config.toml
objective = "flow_matching"
targets = ["smear"]
norm_position = "pre"
activation = "gelu"
head_dim = 32
parallel_block = false
moe = "expert_choice"
expert_mlp_ratio = 1
muon_scale = "original"
lr = 0.014
epochs = 27.4
warmup_steps = 200
adamw_weight_decay_other_params = 0.01
Rows from block 9 of a small class-conditioned image flow-matching model, named by matrix and row number. Rows with one number within an expert belong to one neuron, the router's apart. Each number is 500 + 40 x the weight over its row's rms, rounded and kept within 0 to 999. All counts start at 0. Numbers have three digits each.
Before each expert's rows are labels from the 100 images, of 14848 (inputs lightly noised), where the router gives the expert most weight on average: "strongest on" is what is common among them. Only what is clearly more common there than usual is listed. The data: microscope photos of single blood and bone marrow cells.
# router: router (model.blocks.9.mlp.router.weight, 8x256, trained with AdamW), inputs 0-255
# up: expert up (model.blocks.9.mlp.up, 8x256x256), inputs 0-255
# down: expert down (model.blocks.9.mlp.down, 8x256x256, transposed), outputs 0-255

# expert 7
strongest on: smear: peripheral blood
router.7:539525568458519526490415508492506487530512420491537487564539552468508484505502510511460509447449480493511492497462539471561500500544485436514544576477491521436505503525530479526520545487440508539491495494458507538443463515463519518573541526486461501545541463522509590451516539549477489586485542413481491523442441536470535528461435535496494473536576522495480491506475509536496475406618478508520471458484524518497437527433517528440496414538541498551592539513441441415518505490393563452530456507464526500527539531492515516454407465527508503488570401441470447483473436526487531516557476537501496528524424530479496528526592469557536508446562477532506487501476405507540459482553473491511496438468557508540454530474468450509424530536535494521491518518512520545513568447503491
up.0:495518518466488547531542457491511508530546485559442481441490494554514461520490530508570507488430471505486533482513472500463492473473547495539565414503481463457521500481538480555514524370508503482417480484483512480504504501503488495533489510540497522509498478524461535529457502465458494485505565557496492500490460531475461463442518522463460418485501450480499461435494486433515565450441512524539495463530485516666533473532455497515383471488522517464489485425577554451502479429488550503476484450490560453494466534525570402565510498506524529533563552508515496503453457462536497495478464482461497403511457644466447442512494491566490518499477552483522521463477506553504461544468471532432516449497519561447492436487473434589440522553479499485527543466446541464538435524458513
down.0:453507408576517508475541535480503450456473531431540456544487538438451516525453521520497453495602525490563440511489562501515475520568460507441524545491497549530479528567461541496472457536477442523555578474524475514475488464499537483451593470464480450474429571447528423516545475533525553498500434481499548526483508463459538503513540520496571511518504502481444541589497499542520465501541416467518500521471480473411490485514511521530572434483442539448497510494502497542520489584488472520550554574536488495507533440507468561418549504476448469497451468545521529567546518541462571490475529494583558618500510443528564518490504500463566459484532519487502521464545506469449516538535498491552533556550414516527441528552548505498546478515529484473419479475484472539532526518483503
up.1:441502545460493527476517466495443504466515477532497436504457475483470477526529530526521460513450480528467486577444516422496479495478457586569582482502482372427443528467572498493501458550487603538484491474485574461505435455495482443501463566527521551498539555560529542448545458587456555515449532522538537575490474468540448490432539515563446531505482493518500472489517513498478516503458521508446537518447495456521462528565494580520519488552499542470554557460524502491452521525472591545403531500518505521505544557562507459524505432523512473511563511488569469620522578473518494464455539523561533460563546489484445445486561492456470546484493464451510522503465513508539498487503522502508485423531553517567441531467478524516516519471465463480537522510582550504481526514490482
down.1:513570475555610494546460517493529484483499453497512475430532515514528484448489486453489484498550480445460500460465450511444495568461537433517461512542486524513546553531457440570544570492457476459533510473524431516492480509512498502460550466530514484529446440447482468498566538543505500580510535499486509447503491492494499546555477538490444420560522556445546502529464526534552488458591496488537522498582485555576551433482478485487464476478537588503564500516432523483513450530524430431551505518465500588520516485505459465515489525485509477476460536489480485526542449597494478595545487498459544462500472519553544536512423507485523456521535470578477522451486526517499521554583523498519497496454450469490497508583447440533519527581544524519545478455403436397492483529457518
up.2:466521516569542505504515566427510506455451496501533441487461493531444409542475508485498550509511581476445549533566503567528524475475515494464519497503525540610466433466468477525481522524490477558452471471585522458471492474535513537473466470598484440467492461485484504527511460479456503533451505475478442486504508400428491417518471469511493448486550476472431497515508457493573470562498507488466578571538452458444504445537533498480590538539493502600519515479430490541472559549523571541532485502507499467459581462470554593436461517540476476451535568524562544492539482547444505478472538472530492549533503493482566472469565494450514578454506464483499482492505425544432469548510500522538439488549536500507498509487494503499469477512378524523511477534554531493529540488525504
down.2:508474479527500483484490477490516499575446562445473492539429500503511523526489474490481539511416488502510489497491461505531497518473529494511498510469490501477479474523501529469603475514564498521490494427514472477452479455491476497551473563537515535465538558517559525463507494443496483593545543523548493528523530496497415464530504507491481476547540544464497485603493503529525476501519532447523434482433498485514496487457561510493367530535458483507527422379521462464492528451516493478559479527540551514486449496502430422510483405562473442533425424523484509522494523458489484499523485457475453518439466474497492510433529531538555457537507517501503462492565538459548510473445497464543325492459459544506530434472494534513467505528551467482632524517402498504426531469446476
up.3:467486463499531528525447426516539559504482476546432442504446511534544497504454524476475513497480416422492427550481469505513467473567447505423433484584521471505545528515531456445537511529573502506501477464500422484478477493620487481497560464533429481485520531491433470500529513477495533514525553489464503531481465534546529491521573446477508526467474460530520519553476565513445504534419480520426468468426485465550511442501554497510544482485521495442528476474435546473507471491438550443472508506489476588489501447516479520608495517623525546483525520459519543492462480542443522485436498548455506469555470432503527452480482572497512575420563494545543486520467477572537485500495430512500436508539479426500511530420547476478450513488459468552547495508470443493423482489482479
down.3:446462506589478504441528500454512517476482531489569578485420505457504460482518505455453544486530538483510440465472502493503551473495519506450519525559434484486468467495508476495539539521514452459493414476462564444512475474437420451545532516550481499493549494538556526511459477544474475463507433464500543528500568503578458562464494519525509475538525508525487518565614504512497547466475482609497529520507479513515464426473425445529488482515505525479537484452542464392499515512533432528488537490475544491532545462414550465505464493499548429465492508499436489454494599513478444544469529491479485493461510476451507502475521463527484439558417585461453537463428557443503460566533518478500484564552434470460503516537519487562513526549538503447448489469509518499528481517638470

# expert 2
strongest on: cell type: lymphocyte
router.2:530546438522542463582515557576569518552525467477498518563497532473414499590467436435445482512478479508508516474443495440485529479425537499550509496567536477613470479566510548534541512488547500539457490491507434502446522443506519537500526515513475463475489545403492477494469468569481433507531510513477472480519526530504395492515519493447514608524458510434507504501452501505524471552486562520502583569493465463466500528488527531559503482411479460488526593520483454477449471521501560558475519534557541430499495535530543429532473460497494470465557463524478552544531484507469553466428487477460498542451491420574537501501458494535516477459525528539471536482403483497521406424485459465439518545496469446511537502516442473518444465462526483498469498505476494461468541498449490
up.0:524530523474479505475446494542526536537507520538471503494495475512456414540489533501483439490395546523475534479606505483482501478521547482519560464499526542492475539454508508528494521484555445532446450479528511484456487504524435524519392530490497496480509437470477481513496507504538518579452489512557464559592476474461559518482441480519506507532462538526487586485500526541503527532494461570492472560440441530508539545451502523447531470513510473506505454432516394435537433521444469529474488536609487520547446452551492496455466533475542500568508472457512500456484522550448537469528392484523446478509490468495500458477465547518508483443443450466505408520499476581545469533427454454457441560408539451457463492479423499510571541527525464466504466524458520433456449476484442
down.0:448476486500478504556455502424491437465474485523509496482520491488620488499525468446502546484565475442470549576450463507412525521444474479505452554540437464500449452546498498460530486533434492503588579531483439495550518562477544522487576493478499464472535486498508552483561535477469502410535554523479539474491456482540467496515541492520511554431545490469529468502486509405498478418494506399492569495578507438476467506541557516516419556546532543487485554537472558574463519463534513447455510480390550499492501562466568461504519508525433522445500476507496464570505464440507492495523571501529559519497498516508537474468478466464569547540515509467522617482474534487508480450531533568533510455585447513505551474509499488483487498542498549529509482484576503512497497517518557
up.1:467568581579571495531483528552476527447519532520499547439425446440443477521554456502577477491524436542537488479422513495547415418504461496464484584513503475479504507469489448488492477431548416526515413459470430497521528419538571523481446498561504514521525497426504496490485461519536520531510557519456508481472513472568492518505445471511534499497530514507509542443491524451462509471461531480522437462465516498538579438539453471426444559480566538568500536447582505513511440458506532596475491500520551522543513508470528486514497537543512533527588507462449479558518464424536472441474534484512500440526511513528448499516483527505466563526458490435523489514551552479482493524561512485515481453489594452504572528515470461527563490558478524520444483487500596514504536465486520
down.1:495433478457446479538524462473503464539470438505560449522592552491466494442515524470459602460468560430496481463587525486518548588569481509485530496470508506516551531453586481469503501557461539476539579526490557506513501584492432506422552534515436505516491511550527521507514520457481477429528461556567483513541456500437518487502490496530455511491459484447539455513472473478553464484515524506542503521561486461390453499457532532497581477567450483460503436504432518485539550522465518448502501545471399540503539465551497513476503519479547450456440535537552508481479553566483443537525482517488488520515519554507538499487519476468497412592493486551475526484445502520505517498481507488493508599500446544528435499479541526441470483556501453556568543529550428489514431539541495
up.2:508458561532553533450492517453474549503483433538542458520535493441427487531456486429491483520503520463539597479463447545553544458511472529462528476542533545579473449476444452528490501449494475495465515475547531506515461594533545517502492514554405479456519425534456471563461476523518481553476479397451476480493516520455537524492472458517554508469519474497506476478539480407575554530524503443498544524492559474462513461538519492447532474494455523569539552502425550500425536507507463475517468475506519512547509486429557519435472536564446484416502457469551521508485532510487567539526544508518530541531442566517462516506576548503464500491469529596504561457462514512437437627491514518524478486532467449465440538562504477517540489532443525502549439498553533454542519474476491
down.2:493489459472510487520525467530575495513492541498426446514492576489541500463488459463496487536426495576500435549518531512484475486475550494455496510502520474448514559427539542484566502509509441568532532514511442543459523489518494459486444487482528504442515516557496573405616461481472490491504532511511517524474516454549488456554489521416429524533504539499470494516487491534529441425512443447432436504519474552513497478473449550460481527444445442502499453476534450434555464464479566471490504510525502501452567566520497421521555461502560486435486523547444514506507465457491470533481553479499468483458512531483545445457488466513539525571467469454498521545530495472619495402473531505517451428456549553444578476420491598522479474446553470478508599518478481541494482506486526
up.3:491477436571469522522530541539538512497496490604413526545526543491492502477510429453543465554507561451560489533541498493388516587493563477524457451504559555521550464452563525471509478481588574508452491512484539488558486460503541476507506384489538558525531503474459431520507457498523499439560468493519575474534461434461432515496507505479513582541420582469506509446463524471497452503521459477502504527477469484538531484491531522509521431467479487456457505512485566555452469492473529499524482523575443473536514495437509529512538500482543480458550480517479492485547518457503468509529489581450515521554497492490410502531453576535421564475524508479482474534537505489563512492435453462442510511515465485446530527501528456424533442525419469504464552531507524520455523473583424
down.3:473476489561544513477530504463460507510499547507557419494481500566495465507527538517508520486512499571484525470421553596557398453540461487503545512446509459498484555548518399436496513459459511460511535524576455507517500500466461491539517529566469487499432523532493461521526519468540525528522520466486418588508541500544541521510481419445502417459574400484555517502495535446559507457483524480476554506457443497534530448504435560469502541502525614527521518506550500458492511487512483444457532542519497512515537476545468533426532481522477556542456535469511496491463540612491507562527494464491464520490444547512523495448496427459523482510498479524503409495496488532493555544493562439549518490530476465469412456454485557532453466490463531479568458466478456451537485503410571

# expert 0
strongest on: cell type: lymphocyte; smear: peripheral blood
router.0:418449487517494464553555490439498515470505534538444456481490423557498472401595537512575519508525520417562492471526486515509506535588510466453462509514468496531545455467477510503552439458504572479534532535527489479535510556478495500539495430540497536528491489492494491550468563436535585483526506510527518514494491524512473489542546450541511583499471452492475513535478470467504505498506404520469480484423499473489523510496436455414470517425477510492435455475556499560438480430489493580433469488522456537571520468437510536483537508526505506541546469544548481442489525487534479522528458503488440523498456515538485515469403505416484608512417502473481495511572499498535462527456485537468557465493536504364503503440518440426503496543452538467449507489541517502560471473520545
up.0:485491467507427478513498508482452524519467539505486536482432449429522482486473496494437473475517482486551528493520458549542519454489457438504500530468472529422505517471538462524503424513525467506539548477452584469556512510439504495463523394561464526486468472506560473544529456486514501538465531436504538464468505527502486564496480517511471464494536513436436488479474444503486575507488635469492525544464473503460583578484541509499418528442465426453462512452473559530398473500480525497496489556521496549484494509486513557515487574452481444455452510568516490433521427489493600522489499528442515491529473479384540466547532494503523479509460536465454538489409578575557559504514408527494499531540421491464465488496436526522445477540477507489514546480454547504475500489429460
down.0:534526445524474531505523488460426501495530485504492504530500515481471488550444523475539449506483458548562557518429606505483484443467496558529517479522457492494557499551464588521483509469497557436468456453547498459445506507448476473537521476569520481467524459502543526516501532481481640465468484464522457456548458503439569480557484514444485520475453514563478475519525597513486489481470482490544462545488466552476416506524537580539511431526643451530535467472548543611516470536516524540512474488545476531495470530486504567574532621553508493527488456493602471470581515605486482504503502497464517519525513481541460493549476525478483539510493465492488498459449468459445439457463472496472551518486518464544471526518563528550564524501484521519462534509547451499457505539516523
up.1:506479544495514556439537525606518493556484508484491478484475473466470526421471496501523557499478488575501537536484478511553511483497530486531450543498471529512412513483465572536428522479492551536513416472494562560529445446483533535550528522426446565581414497490519580580506551481496456509549581418523500579520459508423443528513522535466482428484529525463502518476503501502563503487411475506449460450546505457479468539467479466555465482533467567546491480490452572520437531498479474534490502488457478484551528439481580513586530556462485489451517477502425473511553514495529458503466484438407469488454555529500575485490508510539530526501541510462542486456570534478425466459497518534512542519525497523543448458484496482473452503465495484471475481449551510527608468460567487
down.1:446513532514472537474488487410531527472530501541434528444511479545486480550457472569506415511486535538496490510480499485511524483474477501521516510428482464451507459464554406476540467495458533517444530565559428518545534557448517543411475472493559583480560507513487458450516465520471483552447549522528504573527474465491509471494524502442489496477482485482494509499526549489477509517547499570472475580473439509553562454436512581527548490503496486457472453460479468521543495462510519453562475494540483554418418439488483521471508563541434556454512413455535461429502511464529482504540541578515520516503468483521475513558513444440524506539428488571521498516453538553510497414503447533435452545541445456516560529496499526475601492503568478499506527417544581460428477505472491
up.2:467468551537469507508521531476488519509463475499554477492511468536457527519518486523497494520469506537479484514485469520525517453506547412480469468520477462502490497582485588542479453529533481449560502507512515477519467470473491480451521545538406444458508491554454470508527471518544474448476520427528467527471521430494464557509455527417499431580554441465505480419474508469497470488484495550486502533472468510442533486502440458539477543451507523474543445512432489392540457486534555387471471476552402466558491534457529491517540539623549475488475439495504496462483505502416503427457484492375492507536420509546525488552457520480496523499485482443430554463425466520424458463564552470466579447430483517525514437558479522465488487530475457517553475539495500480453553486514504
down.2:458533475530521508461484498527476457531474504476449594496530541464486450485465442490478484501476450443541544435565469521615460538496519417479472530486539473542483541435457487487455494490520551553457480558426437557488526528508430511460474430535480541512512508548582502477505559529508469467498493477459476521534439495564587479525475509498546450447535519528430515502528469507488581454465513494542532473564554509501551527552478542498540432511522499532511537507484527544404509488471482606444514489479496526492518501463517581469504536418518536496427503549477551549491442426512531454500511486499508504528502483495489508552450478477456494463509480527515512545445445538512501535425478497561479501582459486484488553468465624537441452568467560529436523493540567507531461422461438
up.3:508497448563481528543428504457510449526558569543537554510458556525464482467561591607529568532533558524458517493529445441469482473530481540468551476557475589495581493526546583517508481455506514531542469496515467454517556431538544465507527466494487506525478501559569460469488471507590498456504541540412448529485453481477536497493436542582508556563505471470528444490512476427523522546510521493436432487537549529525444468428484490537475505462497533448494539551468509476465448528451502496519470523520542552501469480497431490448433532527434485489504440460512458468521532461406505531505529507480513462459521539589563490417540541540534475501532509526524522528490490535445516468471460574510510541513446503541420462550460480521476464498400482492506568508491528452495506495495549
down.3:515477560552596525491471510423577528459543499475563501616479478530492514508524483468557476410563589532448531493451493565469570576494572488448494546510512494520502584487499434519515461515540542515544468471462505438532477475496481452517463516507563470493485550518457520456493467511445515464442547518551488499551567439443576464539455520516478474521452529554464506468464523449507497440536484478521396527483423467451495517565536471519463525452524577487486535511513555529507490414468479481513524446454472451415499501535507494558510552418475520430517512522538563461481543500441468488542462467517476552434439408471500500443479481522526594448456479480537473546515494518501510492505511493509513486497533498538482511400517478502478494477468472436506524498524545516499473527530412

# expert 6
strongest on: cell type: artefact
router.6:501470556455558535466482517491463450464533514447459473446510549577505459477513522545526485480525479532423483473471469513478456495489526498564575451506487463425469524517494475464460566486465431548463486472593485531506539586516491438474440502448517480524525480499507537465572508625480576531448468417532517537516496425540525501521472508537482361522482533483517507514473524556547551509556557458481475528572465500547518511520533478486515546609543542499464490478511524436528530551536507483558469531543515505519514421526465449463513488531522528457530546479526408575445499567519451492478526516538555402506456447484467524521536516518513522545541472416478510520515576540504519510506490484558423455494479463484506538496428541556522554556496470474590511509525462511509510518489537
up.0:448610498506523527525542567510516497468558519484476569553559455555466466485472590494465507472573578492468547490470458491444505468518557562477453521486525519494508521477549545512562422527562488534504483483521512485444480491518441500555493483548593508508481509507457464514517444466477515497584472553530540515458520479534467423474522461473492558481467542501489506472462529459463422428463468515515537440473495526497545427519491489454478415430525469490481536497501545480522456404558513513484554541525439500490406505551457504582462415500527499477530501572581527446547596504483518485495555510469564499430533487533521495521488458539479498537521495383453535473459456518549462524445562561444516519516510539519538465509522552524484474480548544532510515538444487494510453479531563
down.0:498467476480493482458478558493442502513454473493558463480454544509548566484567440537417475529411467498487488541481504481563506524469502515550520483543576539516423522551488507511498537437444439452546584476494461438489536428475482539457461549509431490520558473492547561472528520517485542548472584440491417544505500524507515472502524516522510451466516510526473496510484472501553530500489559536473540564493459488456488582523513501558470495518479505465489439439499498505466514516436461438483427531436582509478555508456483432526515611475439440448466468415460492529504467484481525462508535468516442503544481544529501505397500543488491454450509492575493462530514521477486459495520493451501458498490560463457470484520445446535564546493419369493508500467550568491461545480471439
up.1:468519534501562512495468449504491495488493491509447547505448461453452468549480439492530531538470501533573466491525491520526481511535409535490424506494456491502513507463468543440472557461525519468485561517446509504450463527548513458508474571536437455512566494426510551510538517466630507485588546445523552487422520573518479485490526473471542468503551498502440510471478451510505573519559503492472545418405473503468472507514503491510562505510533472495420453538480467511524435561448537488530470442516471556546518412482490525542412460545485523492517540485469489581531552532479417487441473453561446548464549545478447589517535402466497546510484560497491446472474513512538523470562515498478503531510442495477458465474568582547451504522490467489490524422452475486529550514520459
down.1:522503498515405504560537522480507526499500510523553512529517570462467487485495554479475518435496458414454528472419460539468529491489553491530500464538518482478486498468547478549605446475480507530531446466596498477495481445463529531500504408471531619456454524515543474475524478545433475475427486552470459470569545490450495567533482544509417533504455493519544542472558514503461447530448450518506468540575518464526538510469506517477448496475407581477547534426501503454511597442528478528459510532454491462485520573495472497468552546533527463581479487461520502422493434473527527527595496517414532516529449478517539456505485524543484469512521456527475507496516439498475499524455492547489489472489560557473622515505444445469524494500501520544487499588544548498467500465463524
up.2:450554508490530450510525507469518490505503559584538564543518425445481531538471456449529466492467506539448467451554484485411436569516448503516453484539493478471488442512466478410517563495466401462498494543492456525495478484528482510444531476550492578556511507478496470498465471503484555490498449504480589546416461606482495572507557516476442478547530484484486520469539465493490460488503464453460435537513508480527527429495459521491486472515495493578495502384561531480517484437519511515493455492499491479545489438454527427521614489558485463536508537423517517531474489469519494580524497466509545573493580529541504444531528570389576445512471429511475515497523498531504470534511491549531529495503511510489516490475578490560486538460449449526498480474473574421463538513533518
down.2:531451506510473483490508476578506481500526458377464446427473561550515461501515473478499563530479504463530512517479514464571569400511529523485564549488466533540494511532522509619482433522542599533484510438514540435474562530489507470529468535465492426448427511507534513488531516485507456507482540458511467453516537417538465477465448476540535506468502453467531452557485536494472489449514589502489551470470482506437488512462567458559503502530477462439526509582446470509469491542483504472566516497486545453483533501515477513487448476483490550452513492553491495482510560531459511455508475502545501408518461461458486538427479510626450568467491494505551497467476560467480536494462496428502504526496502524515531548531463511396505464494579499426530515476532429606516445456495494
up.3:529532531489451484472510591502461476460440493535519460451515491557499549500491504476482483518551501455593410459477450507501535457541536450522479519450504551482476458556515499577498447589452506512497489463521459472593430475497484509438469518503546471495518532478460505499494526500473448520537471449510508528422550490498355555492473472522563554473499510494497471523509503529559517514491506520532481465477485390503496534459590418507498425519501516539546495578587477443493488587488523455567505575517484489548423504535496484520544452505496471515476467527472496511539532493417528402497500484475493529484508477443525473477452590511510452518513525447541523497461497477568502529454581551432473565539484464485532531557500513475436476559589430463488511455521494514462479514525571
down.3:471433505529525547436472464488574471507544543495454544478511487484477459505498515561486526448447463498414515560546489496417514550428460562548476552527492448487438587542481451478519519422536491481456495491488547555477528546508564443538486452526485540484545468556525463506578500548533519468488551456470452513528430484485548444470486432491468522531554486458518475479448486495565482489546388543486450508483537520524506415521396569409474513494519517532459502456481539506552509438502487459410496465485498551515548487464523517482477524494499522520519506501459441463497474555540425585472523481463478436460478528505492501508497435521514465480550433538543537473554469409464494440509478501562559475494511494582498524494504453574521524521417514547509454547425538473479521466475458

# expert 1
strongest on: smear: peripheral blood
router.1:545486487469477531475484453488561494518494582552535487506478480503457486464452475585484520506495516456541535458571478453559520494546476559527444529495486487525441458522508527494527536521500523505493484549494499515579468509504446459460451569500462523449458467439481492462447423496509568475522443510478509435533505472548519538504517497448465535420495519504470490476465428535476434517497542515487514534543496422499505429507496501603526512562551514500544453596504513488504526505531562528547491515480481493526482417458430462482488485464440458547496475405561501509529475497547560515530523479481416494459515468491527537542486517431475507475532493524561486536433461480445621530553550498504514483502442519536487472501666497459446490457494530524482498535523442513383571481431557
up.0:458459483441513483487569458525528512435511509503502471520522463415481526567468447502530524548552459520488548544445570530439423503544485548453435499540470548472480519504507559468524525501487511516527509531517418491513465515550612537513485466471505513517487558549487501494537514431501442578466567495531480515410488491523376429450485473524508502475398517516530487524491488494543551536496507538476571437530487518500463487523532504509516490435492465513418470538495514541430539527482514509450471607442509453484505488572525549517480503440464508550505448536505531486479522504541506516550531525476588520444504468498516456534445428502458452489552472512456454472491598559512498537629495515560510546548472552495518507536475469496500467492504508459532467459539495538544458606442542
down.0:567537477456495550515427508507502440465519469532539463518569524452552501493445488520535471516520481435536580467525438487461468544452531532507533572522440448499447465518497405499508514404540542575528503503478581529518450499497501522530519470615517469470575469458510496482495492477461511488500519507518512532492485451517460529519545574451523560504598469424546542474495527483519494530501532393531456498513470504543511557467601546564420538499520501540502541506530522495484445503496472457495543469446527466521483514479476485528487556512523459466450574551506518544516482609491446549516504511528483419515538503481561480524536541563469509561470468477469579477448514434510486437448477555519495490606506456517519519534495500545532559457504473491425539487504493536504510504609453
up.1:440557519524478456470598544535498442537502512489508471460449511525383441438508455581534555479493508465455570497502546520512440564495474437456557479522521480486519464527525531546540487480502440554474484514491532508479513494510478429451454543457553482475469474505453516438494487591521469531428433480513445506542541426473496473483477530414471452515501515492492562492502511448524470528501505495483573421422438456563596504484521535485520537567586502471538541536479608502456522467463468447553456474502500534537486482565490530473510484549542561499514489475500408573458479430513468504449413530443493470524549526513490518488519531513520468500530447479520528501499447479519506511458560509441498459503485497541463470555441453512450500507564503560484464579500456510496496490579564
down.1:487535532484519509515491496581527493554569507430459516498517468434534488540426599556451472529478549529457557552517497463518544505437538576488443495497493459482459541491503464508532547474480513529411448524572481459532485393575509551459456452561492412473522566444558504435513514551524554551448548515480523427533476461549466589478407507513514454505528522458466452501462553509481470500523563507498508568468516545510550417529562498589453490573518512515547444458529486490527493455520533526512537472521501471542498452471487417537466490513478446518539489548497504545535475528537472527572512523434581476516462490475495501527543514517508507536569521519496504480449429525520522437473524458541481527555470495578543528539534538545517529493511456515552471460464520473526544551446540
up.2:491458550476528423589480477468518502524507519425531483494457487451559479571520446539486472519455518528550448515481493545524441453517571590523429473474433443489496515526508577511519443503524464443488542510583540463544516478492470469454440527532499447534483482588568434583565462489509524533477514489442503482532509436533534507512521496560485530459525536501508457466538456503478462517444500490466451493518478548468458504523463485502534515532517594500557528552505419558521547591516489528476472539443572514468473529572574453458520528505457479532455519520484484434478515469524498482507589504428465452515522519563471507460606464515457493502476461426497464439539549453549518563521489523473520526467575527491522471567476511527484472524489384492525537452501446469517469527518444
down.2:511574524449410562506536503529479558550449471521531486439438486588512461482457442428495506490508504486507537555545448576517520543502502517463481487483481468518469494383476535565490485512550415545455434448464480431465506481539474524565429509577535541418518419521464514526528495486492473529525467576506468464524500500499433490525498457460494527492483496568479496498485529484499536486532534492526511548493544403486477517509550474501514461508546478518482504511471483500501483556444468483504564547469498529522507402482430427457533518494488537500585564490456584576593526531457489499520534514569417472492520478469469565465508481490546489509515470545437487534541533467421512558487510506497433488456489576465462410470511467430519490468480555464519545460537466444520460496449461
up.3:490556540448514494469461583494555490497502484512572497524528525565432494519518581476463473441428514528524541484515435541519516493570569554530504557496489557501525491430552459467510485508529447471511469490495491497498541454508591466454479458468549458531430528539487478530455502510502526454545563373520441509453532489465537463568591439500453516440571500496582520571460528436446470512507491488521530548486437532420511515508476479583456525488551510456474513516510515487455475501417469549464517523465467533438540431496533511511527491402476502590539543490536551474519477468460471477505504549505464512505447451534528566522516508479476474484489494482478527467525527549546530537440484526461543489517545466544449455514499501475505389478524564545504519464487483450416538477593528
down.3:450484430499513478516507452560374501530450484470493473451490425452562431488533469569562461532558542541450453521541547520469507458472481547547500494469538444555500489539494511556445502516496583505579479519543497527512473462523465521563537577496418517454462500526479550475533514481437520555459488517551570540558459458434434466426498538410436516534417487539457498492537515518486529530493516503540529454549467536492489524447530446456493462490503476555506505477472439487492535449431466430481466481536519495522546526536465433505486487543455494482447530547499416483516469520508430591468528476470511484432545458461496489523465488508515550470485513515497460585503520528469523441533500466439475476514417512471510555509478442564500587466477469441503537592479533484532472509454497